From a checkpoint of a small sound classifier.
Model: 12.3M parameters, mfcc input, arch transformer, norm layernorm, activation swiglu, layers 8, width 384.
Training: soap at rate 0.0022, batches of 256.
Data: trained on short read English sentences (LibriTTS-R), 26041 training examples, 62.9 epochs.
Rows from block 5, named by matrix and row number. Rows with one number belong to one neuron. Each number is 500 + 50 x the weight over its row's rms, rounded and kept within 0 to 999. All counts start at 0. Numbers have three digits each. After the name is the row's rms in percent of the matrix's.
# gate: MLP gate (model.blocks.5.mlp.gate.weight, 768x384), inputs 77-153
# fc1: MLP up (model.blocks.5.mlp.fc1.weight, 768x384), inputs 77-153
# fc2: MLP down (model.blocks.5.mlp.fc2.weight, 384x768, transposed), outputs 77-153
gate.178 114:490504423589534495453471522574491489535495526454432406542596402537509524466500513460513533497398509550461503504493465532534568532462417519584480506650416484536510467499558499477515529464571527564438492554559534503487497518482448564
fc1.178 035:504504470500417606429532509573491441553483549514450487505582436480564416547495501485428527492553499458573540492461499482496516427466502583494514492469596551451520444487463560580494501439492433503566602455502478396446502436506530416
fc2.178 043:628525528491492490535575500464541472456604472443440547480503459485526540517516536466431497502472497516597578458560509563474498401622524565540492541499570471530463425518435496467546464497453475505538444475538439503499474461541448493
gate.179 084:486472448534500456451492500493481521515514494460428447497571442505543486430477519461504538499411540530446507539523567545506570501474381530556499494629428477594540410472554548482514538494525530539431495526586573511505513470518493635
fc1.179 068:487661461539487471572502537589531498547474466445409496516551489481566466503515469465483536509458473575489494557505401539539527404523571608496487485536497505565472478488481433431546563456525477566527438523634416508497552515410443447
fc2.179 075:467514459520534518499509510564541530586401566524540460484488562552457534502544452514474502468526525517487470519434503474567478599457489466473555463500547541563466604512525510508427534531580526494444576547401507572482528565439578468
gate.180 047:471522461459505505491564516457486469492561435482576565460517511475500522490490463523513572520572552548400503428527484480499426527513488498490534426427554526453520544501531472517455519505561490539557532521518353464584537498477456477
fc1.180 047:486497561514543552554550505491418485506487535511518504572406516518536583516523525534464499479616461479476557482467429541506491474532571495466492453437543488575477465475526486382622532503529446323534525573538464521536500504475488489
fc2.180 064:525457483519399479520435452551519480483419519549499479474513510521516543470430498584512486532618407528441478464531511516500469407498542545536508448539442521473585365456555487479478551535393424454487470450516522565486566485507564501
gate.181 045:400525511481589505483538563532505517509607547447550523497506375466452449446571498503509499487456568371549527517600525549470522453517457456548543432477490468423525489475483501567477484410468468457555513512500450481553494485543469490
fc1.181 055:462491450520585554470468492413531509419539592420534509464478483514422472444524551483463475426545448526525543422575579521491548467464446435539486438493501527459556526390504519540454414506486525500441543522454515475499439423581560512
fc2.181 049:362449536469483457475588498459508500521414496582383434444441484569471580439537517525453477484474476494481489498508449548476492564467514542562524467527442535482472573506479453580460419492561509486505589454487533493612547478513423560
gate.182 058:459519501569526526441540574592467490551515494419436447552652402547575577458455514496480515522389552484425477552428447498505538531531482498554492495607424498462504461584497479486519509418558467513462491583491484573561562577430442597
fc1.182 047:482424523504471502439538498496517503454521601492564510479609547360616457500428488464463505480528537451551544484529668589474470429511512574494529458451523403442591536493466531533477514472563530511570523489554492548561480511534543448
fc2.182 088:552578472511456530448494501485450512458631463471456555520478412425562510527501530425526491550436509472511484534504513533436551468532493544565429524542485510456565418491451516433576488512443518515563440454616490449540495511536443543
gate.183 051:474469522478588536421505489520538506479518509546579519490465550545475525526465477512374457509518543527491512454491451496518486574435526456502585489401557491397478625502489533598380490452524456481500549429428439508535444542550492434
fc1.183 075:491579633450439500480547516419485511453549500531528560471417590453479495511481511506483440521566432406526506468481527434461413496450534522460512465314547467455452525534472459490508467504480485443544505517511415478567510490523586428
fc2.183 075:494498495502532540561526509528527508555418589463553462514546550583457458454526469555453540463572503498484495492500455458585445549472537486440552453430554527608436537517539464496471539482547526493415568575407464538394506544424535413
gate.184 070:469447400572558497436490501535519500600464553450563422503590406478529556465478485451479533508438492554464533483522578544491426560509436499566452461585444460493510523435488566560502501479570525527424509524500622519535488483549444550
fc1.184 086:477456520432532548380477502459497526534490564547547505547484506487399480504532519508478474470534480479524505436567531461487511536505387420492471452407527517435491571452489504606426458517512572547495543461409521467504462481568534469
fc2.184 055:583577476524547553443488488534472519479617470422500597466504516441536427520527546435485498545427501473519520496523497573464552505523478508527455558480596411464464428578382552454588494497479494571559459526535488452518445467543425559
gate.185 141:577544513509432408537506496429523485399567439456455604462427538512533504471505458488487483491555481482497458533464521537462571471470552554473581555528537554615468443564506412437563525581469453451568495474558392498523566471529427460
fc1.185 089:448568581446469511545538547424477563427518422542457516474457497502516526530438480456541457541468517422541558523442506513479448496395565587505560580457512447485498541596497498424567473521486477374565534524519432542519585532487522429
fc2.185 135:488542515491589534559560535520492525543496523494540519501513548558408406511573505485445476476490547465514543551456438421552468623459471468401540446436575515540360579596466511589512529487554524510483559541441451517468476506511494439
gate.186 334:531504578423448523585543470469501491437543481520513624468415575495510500541486488516524497514605475406547495546447481494494494492540575496470580570410581544499522483566447459478508468549438448425595509451473414488492516515493499444
fc1.186 394:525440391530588501506476498566502515520453475457498447518590427540483493482531513548523537503400544570456514518541493557528545526555463482579471433629422510514556524452538526513467526467514509600411442496502576504470432474498462566
fc2.186 433:537495513483552531459521529475499506489653431434503546569493463444486424542540538437452510526432511518531567493506503476446474554570508523528489495476565432527430483503479514531552499468495501550528453545471503468566442361478451547
gate.187 042:410501525500417447551545518600414546555483434492502513430497471507460521474453470524503468483436438477397399490489539517385371480462520534494412502553520492553500468562627518424511544425525440632466481552548547404469559467447426473
fc1.187 065:506530388544513479590518513599484511478509440467432497492537492481595527519467486521533519529454524466536480543502507506514507470473539563548490527593431501599537491532459546375516552501521453508512432508545502518516506538420496574
fc2.187 058:470462455523472480485500477484518470560336554566497419435526527563476545500495490560513484428511515559476456518474481460583528423400444462419545479522448540472568560507554479465457514571462467449432607509539478553357551588483574471
gate.188 087:462477439535606491395450526543514509534476541491510432514597432510521462451554492499474509446496523584462541435591479489496467505401472468558507430494512440458501555413525534654471477438541548526456510498509541522533415518555520513
fc1.188 049:527435492514570528472527529538546501555476452556480498547546445567476471470522505513533553602473559575433420458512523501525529508506489459547509452609547429495537493493567438502459535505581495582469521451534487496500478459528428485
fc2.188 056:484500494522541574540536538496514527591500475510578536534547482529465437531561535518477558463525515557515524533443497371483483578531489482464542482494537479546367591579492517537477472469545459499446573574403491545443530522435507504
gate.189 130:551502515557426484580499492541527459429529512459421508501519520510537505562439503459555525508452490457500482611425505531535601495511488543488482521642430556573539408622483467366539534541498509493513463524531420518444543518429459516
fc1.189 069:521475414570527523505488512554557523535485542466545466476604407591493458498505533504473538514424556576491510458584460534566531507560457517568489486597463501519532539461522541545433517461523520606418501431501568507518435527554455536
fc2.189 068:419477458452469474537496475506557434567378547514547445425449575541477530513509488528495480478532463541469473522535530476547513523481517481457550508506519617520524541467553449484405511560564477420470604490427563622479559557440463505
gate.190 082:439456465496593493426458508492465528562453506515564429505527477481443484427561522511439499489493507568480527433601510477454468495467477472555537422441509482481457559371527526616533523431528503544428486486520573462528460462616548471
fc1.190 070:486484434539483480576483593572534506509527433495440485511541465512581527499467529542571504522470506535492440530379509560477488479532545637512526477644479527576497442575516486401581544474531461476514487552566504482511538519423452557
fc2.190 055:490484563427381436558475391479574522542431530522520531387430600549526571477441478546521467480588487503475487583523549503467472495448461472438516523485421602507544538492498473467443467528474464424499575496489567539478544545568524580
gate.191 214:492502523451596571516536514448457484493487497517587578476452537507439471521565487522503488468623476477547534446568440446507478479510584434503559488319592479418475549424468533563494442498501463483541545474444472500521471529560548429
fc1.191 096:585460515526464534416415478527493503365510598506531380546493641479569477533422567409503489366507489574494550552504546517347441514489473473556481462591515560445471503519446488530525410437543558479411491506448539470457487472487507503
fc2.191 116:427483457454574496580564517497510517571449559426529473522528478553421465537578476517467515519530572555481499488538503464596427555478517398438536461409570476481463558565595444546443569433547542506442512527439484480495494518471542400
gate.192 083:458515507470540498429480475464484574511480504496589508510479522482483513488534486554468462465574480485461532416538565492468345559535475476517487451368538464425478564425538550647471428486520469494447510451451598468490452469560525468
fc1.192 145:464501574446464505457489477424476500517508535522546546479407561489427470480505519503449441511616471466522530442535515454453433529461463439487523498341576514454438547491479528568468446514489536473531552483431482500503511502586537437
fc2.192 052:452402448534617505522492499499548502558468549469577457509555534529449492541582529530495508502554493514524561442534507457480485555442540463488509465492517474560493548510502530574463495498510538511457510535400492485511472403434477532
gate.193 049:531524495519459488523466554580516516434544499447447467558605443519493406561498509473514508432435472390587551586493537555580595516505461508557482526607458515544491407467534527323513580540536519495493479505503501419474481518496499529
fc1.193 051:452480405525552452457435517510423525485545526429565486530514442515389453452552447535479455513414471519570553428580507534491502555473428478530489464456515434467517576454552525579437503424566560586459496513516540457483473482582592519
fc2.193 050:463487451474461464597542491429497523572383526543537439436463581568504507505498466566462500510461583552430530545557505459503496501540540445465532474506437555518486528551470445548437529502553551399462551481406538552455565579487555493
gate.194 079:512533480558445479513520498492522492489531522475418522552575471503588523536466531474562527540428514504512510548471506525561601468532510551487449528630411512573526418581481498339538562529494536517487466573549485515500545522400458507
fc1.194 047:527545537454409479482580514462449528465536561536481583519457579478543496534465487565500453493575470468575507549424496497495459478445499577474539567427514548512460431535531488418537510524475503437578552530495468511580584515446502489
fc2.194 036:460515415559574553547521484525511513588400522525506531492508528548486471479502501545478462448491489462419472521545462439557553565419437563501523464469528441479483589524611464601474503428625439515396598513445482545442527596448498440
gate.195 063:535545586434447549560510480483516500489509513518501612451414546502513501599457526491537491482635450398528548560500477479479523464528539475515508509404566561511495472540416462478545467484446492478548514466459413464496524470489540407
fc1.195 082:543494452521543509529506482620474504584512456514488430578571457509595518500470484519569525549412505504487452559400513541498513516589521564525490495628494504551559481566490501415525533525506468546489451564544512490513454506375417558
fc2.195 048:536491568471497463568552548504474481533446538518502522487517524536441553567506537566384445482527509457539578493525528528458466573425512581514524492490447485538435559605450524676478521483572552505556547510472486509477546586486488455
gate.196 041:522478411495521511463546557472442501522559434541462606526532510545474495402448524525503467622503527531423481505546491474478584491451532528527562445518620438580549528514542370566499509528585434547560490479522385502607566549464520501
fc1.196 053:493549638493449449540599502518485492442535509539480514491450543523580485516528524460538465516428444442540483604499496492454404499558523549482499501473494499467504523593453493404519497566477445482550447529486500504525537542417536517
fc2.196 067:454412502510520484551544527485574515551407551523529442500516552599423525548527493562478552492534499579459502506521454484548499486476500482439536443484468491548452584548522485526489554499607517429462553518377501514489541590488524510
gate.197 081:458447439565544485416495553527481520587438519497473414507619434517517475468485486495509499512378546567432496479554501481518529511502421486572425495573411461504487499488575542493459539468568538599438510597559571492489483523491454586
fc1.197 055:561523564502439477587497504550474488493437444543480510475449509473553513540518535495506523510446559464559470639386497530542479497526548535442490602551473515501529532576467531428518568548471414508524444530564473498502522540348478494
fc2.197 075:450497469519468473553509451522508494494353581571505457462519581569494522486504474567560468472603472515450463510530495500537456495418493481446547465521463609535549553497524493436441508507530513399464559493453546594423546601504547443
gate.198 072:537505540522431481545522482504513492514563479488453541515565487497530506514455481477517510558517493429519473604469483519543610488520497567488492521568472580614548426605489414364547525512501530479518524491538415498483565549389474509
fc1.198 047:562444411574548515473534484555501570452467516476540391498566499543461552499423532455530601456419522614473569521506496519502541545548490510636484427599394517438562508468477546533418495452481488574406464487487603508422490495489529605
fc2.198 078:456527461524488479434471483526480478424491499551415533512530432440585554475486513443558463520462457491494468511532521554462514441470464492589453558591410536425639416481518563471534460482444469488562485440615524488556519540510489528
gate.199 050:453563516461576520458515493528490503609489502499440503473498526456502505478479485578471498469498570471454455486495465508461447565565522489545532505360650527477451600495491519544401487464595548514488518485488441484560476570483503469
fc1.199 069:475479468452597495446468544528480516533497434459534557499519488514398500462570536543503470545482528547500505451582479490489495582532480438537472494421482492429522593504504507606395516487495547597450423521438488479529457460559517567
fc2.199 073:491465417453619511487515543512546561567584513401530480606549497518420429506510572503456574501492482538502536458466468423542490587513498537460511475430607420581398530536525458580477560512543507517501514585453519520532442442465500484
gate.200 160:560516516487390510590557490482544460419531467497453566488454518517558486551444492482543519505565488429556480599448496555549594467482543558460519538533484592560538436602446416402545513533437492408567493464523421506487522506449490469
fc1.200 199:475607592464417483545507509484491494474515462514487532471418545490545504512494478450491485510550442416513480537429467454493473472458567571421521593432541497516444461565476457427556502556443444439538498510527408518530553533455476428
fc2.200 102:481593446506543490435432481552433518479499543537469533474533468464539529471469506455496476574493526397519472510513443536506574412505499427520416476500455499415543441492487554393459466467445535481537436479572455480518492558510492462
gate.201 061:562458594505466557572505557497516541435513442565450516474396527535558429502510512461480489510566431516582542474485546547474494491478568497561507480512530518526467393536525469411479448465414555492519478456509428430484565488490496519
fc1.201 095:497430475483581577487494448486503501513467549530555473526547489592391517519541541573500517521493527580472525472567477505439570490537473371559443441475515512439532541452501484587456434458516520529480521486401531450493493443600560532
fc2.201 089:483458428518427478417475465466504475529477480501486489559536496442596559535408481498566519474598516508501444495559523560497570436500513514517455535521388581470626455495526513483507484508386495468449453421604541464488573595531482490
gate.202 085:512519470538530514467495537549490480542476507498387397543586448533509521489511499478494563536432513586411556533469472523528529540478448523521425485606439498585464480541499494430527503405552523552387452579514524510479508546490465542
fc1.202 114:475498606457454549444509517440490488482532550514514553512427581492438490494498489480470445507602477464535499414545516424467453497439477476455528512334595492442439537531463483538458461491522526447535550493479435466529519506579571438
fc2.202 091:490482512529538535603574554496496488521476524497536472487481572548429442514545468542451499474512505503506563502485469444514461567481549498413531440480544500579374569573509512550492546495577554484461592559368464514442455516450515469
gate.203 058:408472460515558531501501534537476486529426479512469433557510479480459491456572464517445524490441544569417546455551499474516428555530461453519453493474418429503466509497515566493473493484536516499411481556489554494481472429489506534
fc1.203 057:496538595493479533507486515421507520463446589443533510505430538567461496433511511530419468441564468432534559410586537486446473436536439476577528507424588504478482541401529451594495437435508546467478601475499480522518547439609547492
fc2.203 104:475474488517580528578527528502544513561434506511569468487501577540425435500522499535467497490547491522497536511465467432566446567486495467384544434482555497571405601558512496578471528517567498506464587560402502562448490494499519494