Rows from block 2 of a small sound classifier, named by matrix and row number. Rows with one number belong to one neuron. Each number is 128 + 24 x the weight over its row's rms, rounded and kept within 0 to 255. All counts start at 0. Numbers have three digits each.
After each neuron's rows are labels from the 100 clips, of 14848, where the neuron reaches its largest size: "responds to" is what is common among them; "loudest band" is the band of the loudest frequency at the time of the peak. Only what is clearly more common there than usual is listed. The data: short read English sentences (LibriTTS-R). In brackets: how many of the 100.
# gate: MLP gate (model.blocks.2.mlp.gate.weight, 768x384), inputs 0-47
# fc1: MLP up (model.blocks.2.mlp.fc1.weight, 768x384), inputs 0-47
# fc2: MLP down (model.blocks.2.mlp.fc2.weight, 384x768, transposed), outputs 0-47

gate.341:101168122117113155161142101148096131132099099127162146138118118134111129161121190123087110149137146170177133132115094180106142156138180140105142
fc1.341:159066145134150154146098133140114100126137112137102189134128108086134090143108103151125138086121137122116141143168155082170106098099118120126104
fc2.341:124166137138150076158129126123115167105126130097154093113099125166096137163121137139133157162086128137149137120097088182134169111148132143142104
responds to: voice: male (91)
loudest band: 250 to 500 Hz (29)

gate.281:120142145158089141085147138167158078102148168094105131162160102104113103161111165132077112109116086092115139155123153105189135154071124167135134
fc1.281:102111084122132102085104150105133165105124132119115142139134127107102129090153128096154169117128151112165101141129128106133129137141076067127152
fc2.281:128111147132102098135105128115149134100145143147113109139101108133128144109130106112146123141109155080132142101063101105155148119140141146118115
responds to: voice: male (94)
loudest band: 500 to 1000 Hz (34); 250 to 500 Hz (27)

gate.758:159155132100105124166074146106107150124156134134148091138134077127098109159156108123128144133125108122150127065114110101140145131144141089101142
fc1.758:137146098145096141125140117135114152095136132109137114155134139174161152110143121095133153112130148114101118174111135172103129177131110124120152
fc2.758:138114142141185082147145120124111151097143095086125083133113164093117128196100144136109110130130118137122153145143139172126099134129131100126133
responds to: voice: female (94)
loudest band: 250 to 500 Hz (50)

gate.238:072131090145139132137127138136118122186129120136153090132091156179138135184143153112139155171114086120125167135066153139107137131092106119129150
fc1.238:137082199154115139167140113114122107140077152124075168143218128130154141143136133092129153108112122141122143135139121083158125122153140133183127
fc2.238:107127174142108128141091118144156145098173099120123098108133152144157148114124133117167143088196124097152175159127116136118155095139109143102141
responds to: voice: male (90)
loudest band: 250 to 500 Hz (46)

gate.94:144122169091159093149145135154128111107126131123132137120113101192096124146125157175149127102111101121144119113095102137110136107144181175134122
fc1.94:126180081134117141094165119109117149144125132115184115121109150137140138138122141065122117189149143178092082105124136175112124132144110122082140
fc2.94:119129095142067140081155155125109165123087135116149133098128114093145138097163140113149101120141150149139110096119129158112133124120109110138128
responds to: voice: male (87)
loudest band: 250 to 500 Hz (43)

gate.446:112147114096139090127104157097158141079106088090114122131125135139086142134122135110169147132132150060158108119107128140142168139104122113109142
fc1.446:087157153138110097106151119142118147153139152097139125135151158180089126094155181121090119177129117158144111113077127161109140131111127119109133
fc2.446:149136139136177072150100136139116168093152108100147097120107154186108117163121185144142135149081101150134158161162118186135158102146126127152115
responds to: voice: male (94)
loudest band: 250 to 500 Hz (32)

gate.12:099102096127142098161144130151137160117159100126131077133148136158144141163114153150144112162131102132141163157126136136158154146121088103138111
fc1.12:157067122102135107115102137125125124116098107145095157129156126087135098111133090102150133101123124123154166140146164058151124127117122079130116
fc2.12:101150123130177152129134137138162126088153119126086084128120132129116166120081108137120105129162115077141147172125106134104151144176137120141137
responds to: voice: male (92)
loudest band: 250 to 500 Hz (40)

gate.366:128117173141147175167169116124129118184134140118121145139121114137135083111103127179099128098138147121100101138147163137134108103138174166123128
fc1.366:148139143091128151152113116194072102132099126119111152097119145082133156120139159113134120075094140132152137144164153114103117141098158152146126
fc2.366:138158133112133123124127132120092158064115133082145079091102118171099139149131133154139143169126124140154142140106077181136144136147109152141112
responds to: voice: male (92)
loudest band: 250 to 500 Hz (46)

gate.47:139156099139112106133098132189159130184136126155111111130107104129145151143145122099136126159089153127145137116146140132104154117151151095116147
fc1.47:172131127146069112137129131114120105185111145095100125128149127144121150150108114155185102121114147142116116109113093156104119088184116163119095
fc2.47:137122122116165137100140132152144145132133092138157158136134132132134100167099153127114145173130091163091120120163126130087098158163123141120121
responds to: voice: male (85)
loudest band: 250 to 500 Hz (50)

gate.590:120150119126104162127146117132107145125143096128114082136098130124126137113123140105138139182130102162143145130083128189115138171138141127113105
fc1.590:112140139146114148181154096134099148113118122103104088095154143164124106168170125119095077141129107158105144144141110147120123137199126174174140
fc2.590:121114123131166150099122112152129144135101097115137149109133123119134134153120167118137129141168111156098099140200175150107093172139101117112123
responds to: voice: male (86)
loudest band: 250 to 500 Hz (26)

gate.207:118127172129124143144159104135109155139116110111166120096153156154127124155098141199112096175116121100141131159140142165158150141137157176122124
fc1.207:099148170126130102150157109114126167119130106074139080157109156169134143124103158162112118173114128140108131129112149169143157127131154154109096
fc2.207:124141118125099145131117143106112042102125109101125097146141125130139106103144084086151167112137130136145152125060104077138134116176138176127120
responds to: voice: male (95)
loudest band: 250 to 500 Hz (42)

gate.504:107118119118100093097106151106123094116122128141110154176158153099143154082135088076147151130130113142156150117139118096110146156111108075112157
fc1.504:120185108143088111107159129130122148146143137113153102137108177148118148129142133102115102190137122162126104105091110144133148147135122127117155
fc2.504:151157125174122122104167085119122139142092110141143091090132137140138115130148134097148137143127162142105071155099128164130168104142125103171133
responds to: voice: male (94)
loudest band: 250 to 500 Hz (47)

gate.704:111134109112126066112112110155138141092126079142136111137121131162067135144128137128138136171119138115161113152110147143117166147104069108122142
fc1.704:114082127175135132134112158144149159150128152133134109137110088159112095133173125124151139175137152117165109143136113160155140154130137119169145
fc2.704:133098145140119166060163109107133074146120131132117145150165165106132140099114142157120117077174093138093108101148179091137103139117138133116137
responds to: voice: male (98)
loudest band: 250 to 500 Hz (45)

gate.387:161098150084165121160137160143136145113117110132086132095104107124093127145129171162164163103117133112120130144151152155145110134175165130167119
fc1.387:168155138103123101144104143105150134087105121127155177117125088168139115134123130135134140096160170113149106103112119143129113138119120129137091
fc2.387:159118127150179145121139117151141143158113113142142159127131116087142142142118157145108101146131114158097127159183134146100077146124106106122132
responds to: voice: female (84)
loudest band: 250 to 500 Hz (29)

gate.729:130106142110140100115102178096152128108134094131115127116152120137111127118168121120167161118145134107139135137145129126129132135132122140147098
fc1.729:151117133145113145166118137138092135146089120141097162154118153093159127109107103080156152120142137135142112159147133083083108140140132119125087
fc2.729:144091149122169128146154076124114153153137075071136116157140136157115132185108205129132132114140108149113103161162124153127068127111106121131112
responds to: voice: male (96)
loudest band: 250 to 500 Hz (30)

gate.420:129141101120108112125100139158148114095140129130138110152124167153113131108137096111155121161118115120173156124126125150100159124136116084102177
fc1.420:106088151138142171124111121129156125091107129109103128119152167171129132149145090179079115132123104121133165088145186141140101143069129189115147
fc2.420:131140118143136107152127096163093159110152123141124075153125135156105159145143119105133160167142115134148140118115097214138143127123067094085106
responds to: voice: female (96)
loudest band: 250 to 500 Hz (54)

gate.122:134143161130126127097135150075156134106100110147103155135168107092128139138119134117171160105126150138155105136164162132100133148137125103108101
fc1.122:124106093140126138154111115138141144129123135145102134194148114115148127141173134139145136081176099127113143135126127129114088120112160163143162
fc2.122:124087192143176123103133129129111135144130112096116131135134125118111164159123149145143109145140124173079088122166163132129104178117121142112125
responds to: voice: male (94)
loudest band: 250 to 500 Hz (39)

gate.659:119146130131143148155157127185083089108123139113155130134136134183152128171153115113100130164147115141096161077132158165154121144154130158119133
fc1.659:112157102149077127102112146139112107136141130150147112154147143142077139145126155115114157118162110118192134153112129123114143133095085055125141
fc2.659:146110126149147172108145119120149098156122127141111160148164132094159143152133137151104112127173125137087118139191162099106084148115122102115137
responds to: voice: female (94)
loudest band: 4000 to 8000 Hz (80)

gate.492:162127139110134102155141159162097109188143128128118161129100099115149171147119127155144137066144107120123124117127142155156104112163149143123104
fc1.492:096149103132125110119142127154145133088115125097114112112138145152104161107139121150123122179117089140158123089132117123124159154175133120129120
fc2.492:139161136132095084139117183088108115124161150112119128128126125160114091112127127104148120122084135125167128100065089080135153149148187155138129
responds to: voice: male (90)
loudest band: 250 to 500 Hz (27)

gate.495:124132132091112141140143109171165107183124097132124125125126116142129124127155112115176176147143160134177144116119133130158136085141155115131171
fc1.495:140143148129102167159124138163116127160072122103137133144110127122148146159142115136143174117134126144133140091140101135117108126114178132139143
fc2.495:204154134144118119146132100101096178099108149147144123156138154143130107109116117131151101110119096136132128149070120169129134112128135132183136
responds to: voice: female (99)
loudest band: 4000 to 8000 Hz (45)

gate.405:127082150156129153159126123131125117173161128097127121158133130096134123081129101108103110077130119138120106160172131116186111125163126124120108
fc1.405:130178149139109112140146121162138162145162109116148113110103157141098117133117151176117140166100102164135130105051128168099168092115143132118137
fc2.405:110138124138076083146122115123085147096140133102122117112117125216130160136159088101092114143104107137174097109084096169143194132161158132173127
responds to: voice: male (84)
loudest band: 250 to 500 Hz (40)

gate.633:116102145146112168126120135083118081156131132135095153113137122093157117124129104123105129086139154144097130124153137101165075112150141145147101
fc1.633:101085128151135145103104121117113136166143091188083138111163108091135128123098100099148130112120131117141130154142129109170135100129088101126134
fc2.633:078111178132085156120107156082150115138164127140091118159142116140114137107141134142111133052120185126117139135089112083129126093149165164107133
responds to: voice: male (90)
loudest band: 250 to 500 Hz (38)

gate.229:105155109139136095103102124132117116139108151152130130135091122122124166136093108142151147138125179144137125135166089135141151159087111121106100
fc1.229:121144089155144121124101155107122163148119110128108143137142139081072127124115095184182136089149141138149121151155124102130130110092145099128141
fc2.229:119137124114111091146124127113135161123175096109137125176105089161141105079140161133117111118101125124154140119089096133128140111152134126156137
responds to: voice: female (99)
loudest band: 250 to 500 Hz (27)

gate.279:129120129124094180122159108172115112116135137130158113145106145135135137159085094145077070137168098141110134125098101176122129098119184136122134
fc1.279:128186107121163118117135121085121121117133114158149116151125202063128120124140078105145152159128115146148119132109135090127141098091150071116129
fc2.279:154101131108160191104147112166133121151102138126154129134150124096153135120126138151110136133180113141069092142208133161139076163113116083107132
responds to: voice: female (83)
loudest band: 4000 to 8000 Hz (49)

gate.332:138083135111122178155118131083125105135116142123111135113138108077141137118127102145091126079125139132099130152176116102161075121163140127162094
fc1.332:107173066122155109098171121106130170125113138132136111157104153125144119103186118076174133149154142126142126176131142106142139139151101098077110
fc2.332:106154112086125095134145094159114113110133122086159082141104112134104165157147074106117129118078136137175147136108102156100146118154105107124125
responds to: voice: male (84)
loudest band: 250 to 500 Hz (46)

gate.324:115093123111133091113089165124150147107132131125154134153114127104087142100168132085154121158108119159137134141122128155118136108118131103124132
fc1.324:149080156116120132148084119126138113150087126131112159117130089090132108130099099137168169068118143105116161146171145097149094112112145122140101
fc2.324:146170152071157124136088120164178089124120117143111107151104183112108144092110131147119149123140121144126123160131123115172133100121159129117106
responds to: voice: male (94)
loudest band: 250 to 500 Hz (36)

gate.108:148086122139126131133142135114133087149112150138101152137127110066138141112136106096114146096139178129122138092187147066160093093160097127120104
fc1.108:113117135114089119149104114154144124138161136081192118125148138101093104124107103094107123144128174164151172133095114137114137151104094099129129
fc2.108:142110203093076100133121117101095129141117109122144172106124132149121102124115175141123101142107124165102155128107098135130089146136175177158103
responds to: voice: male (97)
loudest band: 250 to 500 Hz (41)

gate.340:126120106132121114119114158146150114116142123163126158135131134108135125098095096076137111109166131110162126128159132092156128118110113096118146
fc1.340:101176106116109108105142154133127156126155138115145114131122142204133131153125142133125104170115125137153101127106120166138136126125117132088149
fc2.340:152130144111159116105117140128129132158105095138119128139127112114144116123115154165151139157144102147139133132199156123140109199116110109188138
responds to: voice: male (90)
loudest band: 250 to 500 Hz (36)

gate.524:092105134153070138122131125092107079130119141128112148137128138071139126112104076113077140090141148147119122136163140101158097105138133111151120
fc1.524:153094118148112116083123132115093111103130142145129160130121149039118117102140069065166159110149123139161139133146137065135123147110129080138133
fc2.524:118156123131184120124120115106119139159138112096153109105166116108145152169144146143106110155132095146120099138162166170127124121147094110143114
responds to: voice: male (96)
loudest band: 250 to 500 Hz (53)

gate.538:141151083127100106078182163158154097131114175150127139096105155098154148081146120127145154145142146159073098127135157157147123120127141064123124
fc1.538:093131136140121130101120140118136197100158135081130096142138134163148130155140166068146062128146164110121136133107104148156097162138104121135165
fc2.538:158101118135155162098129122141154076167122119138128175125165127098135130144115122140111107120171111139107137163151123084130072119103133115114112
responds to: voice: male (73)
loudest band: 250 to 500 Hz (39)

gate.721:142093113134087143134115130076107097129135122135116152122134144062147135137130091102117147122158155154103131110147121112161065143141113145128105
fc1.721:152156128133122162132126121135150129155144150096130135065145130161133143130143108132123102105095137113135129093131122148171150127123111147153111
fc2.721:122138118119082100143129121102130137110139143106139112149110118149142100108147093096136127097085150113148164116061085108139142111148162141146114
responds to: voice: male (98)
loudest band: 250 to 500 Hz (44)

gate.135:119095141147119171136118130083120078138118150120091144118145115075146131095129101128119149076152139136101121128132129097147089116144121130134090
fc1.135:144181169150123107086109114136121137130140156103156124112087153187141139145117155142112102150131121139111117077077117201125169116145168188080122
fc2.135:119113118150162141101152119144125121147103116144134168124167123110148121149128141146123111122172125128105086151161174105118089192123108110120150
responds to: voice: male (95)
loudest band: 250 to 500 Hz (51)

gate.286:126086159146125148124085151097120099123148139128116157113177119100162107131146092118114128092139151133121145117134129095151108109144124159153085
fc1.286:147129112147123137133120121150161104081112135109102122170105101126156078182093098123158155124114155117138149119125123103153122113129098124147115
fc2.286:109170134167197095177121142124115207110127111133174112108104127157137126138131155163143154150122092144123112129166103187131156146147118102123143
responds to: voice: male (96)
loudest band: 250 to 500 Hz (31)

gate.406:127109158155132147118152138136117157119182128158159142106130135154116114160076144110100111123097097113092140151095135171114092121132094154119116
fc1.406:143124120115169103146115114117147119131120110166125117109129113079112127097135120097131134091151103141114130167133124109129105117146116107108062
fc2.406:133161132132085141124135139128120115148096112166124157170127100115134156097114090095139080107136124144094127114168164141147114109134137107099134
responds to: voice: male (80)
loudest band: 250 to 500 Hz (41)

gate.654:112158123110119097133144128150124177085118111110147120129142135157107122164131166144141124184118098143168137114093132206148183137099128141071148
fc1.654:096126120153138145126170122172131100123115146118145089113114141147162146134134126141122125154167148153134105147138136118095110173162164106104130
fc2.654:156091171140185147140142145164095159165121113106147155127111122133111153160113180158123130153135130184091154152143113168125099135164129122121113
responds to: voice: male (97)
loudest band: 250 to 500 Hz (34)

gate.632:110096124112145155129107132069125091133160138138084151125139138098138125116137099095149129083125160113112120135157132102162094131155124126155084
fc1.632:106162057123111115081134197124097158116134127124160128129093157112111123101145140101136129169097123120135080170130114166121162155122109100116147
fc2.632:102155112140129086176129134141141166087159132093164073114104126157121139142117116110145150138091139105188151128108101175141178093159123118136120
responds to: voice: male (88)
loudest band: 250 to 500 Hz (32)

gate.265:130104147109140143131085126105121085122108117148093181113138113073145102115129107111145142088134159120131161135171127084156090127131124131151090
fc1.265:115050117139149170150117107116115116159102089164124136142141119076115091138153098102162141104110132121144137148179155066143083106123088092164137
fc2.265:178119133132114169134120143125136099155132111144134155138141128127173100116118146099121110083167132130094102139155157085139107143114128156137129
responds to: voice: male (87)
loudest band: 250 to 500 Hz (37)

gate.597:122145103094120104074120120101134106083127149127132113120159128126100166123141141138125089121154133156145166127133138147101167141101123106151161
fc1.597:146137076123149074093112150120139147124151097159127143159168160093104102076145124115141140158127113102197109159113125101135148141103086070106151
fc2.597:106120144127144112149104158164111184087137127116134124106121149129094127124163146164124137130119125145166089146118126138144182121155095152138137
responds to: voice: male (95)
loudest band: 250 to 500 Hz (29)

gate.20:107090129125115168130126121098110089150127130129116141107142122100154116135151119134103138100135158155086126140170124107153077134149124155165092
fc1.20:101129071148148133118137133127146146182120132150154150123138142082110131122161113044128122167136145129138112134097177101143070108114093093128175
fc2.20:142096124115089068113137152134086096134114182117109100106107122193132130118155141134123143151103119132136098121105107127110134131117131174128158
responds to: voice: female (88)
loudest band: 250 to 500 Hz (32); 500 to 1000 Hz (28)

gate.656:131122159128133195105107134121157093110148143116151139158139103131157138107131164135092123103134127141128117118165153124141073086091162151118129
fc1.656:149140165143144166129143119106091102131132114121112124091119114104141065104109139180117139106147109121100130118141160137140143118122121133129111
fc2.656:101129087136105128113159119129136084122122141130140129166130150115127183129127061051111111126158153090138141128101080105137118082132116111096133
responds to: voice: male (97)
loudest band: 500 to 1000 Hz (25)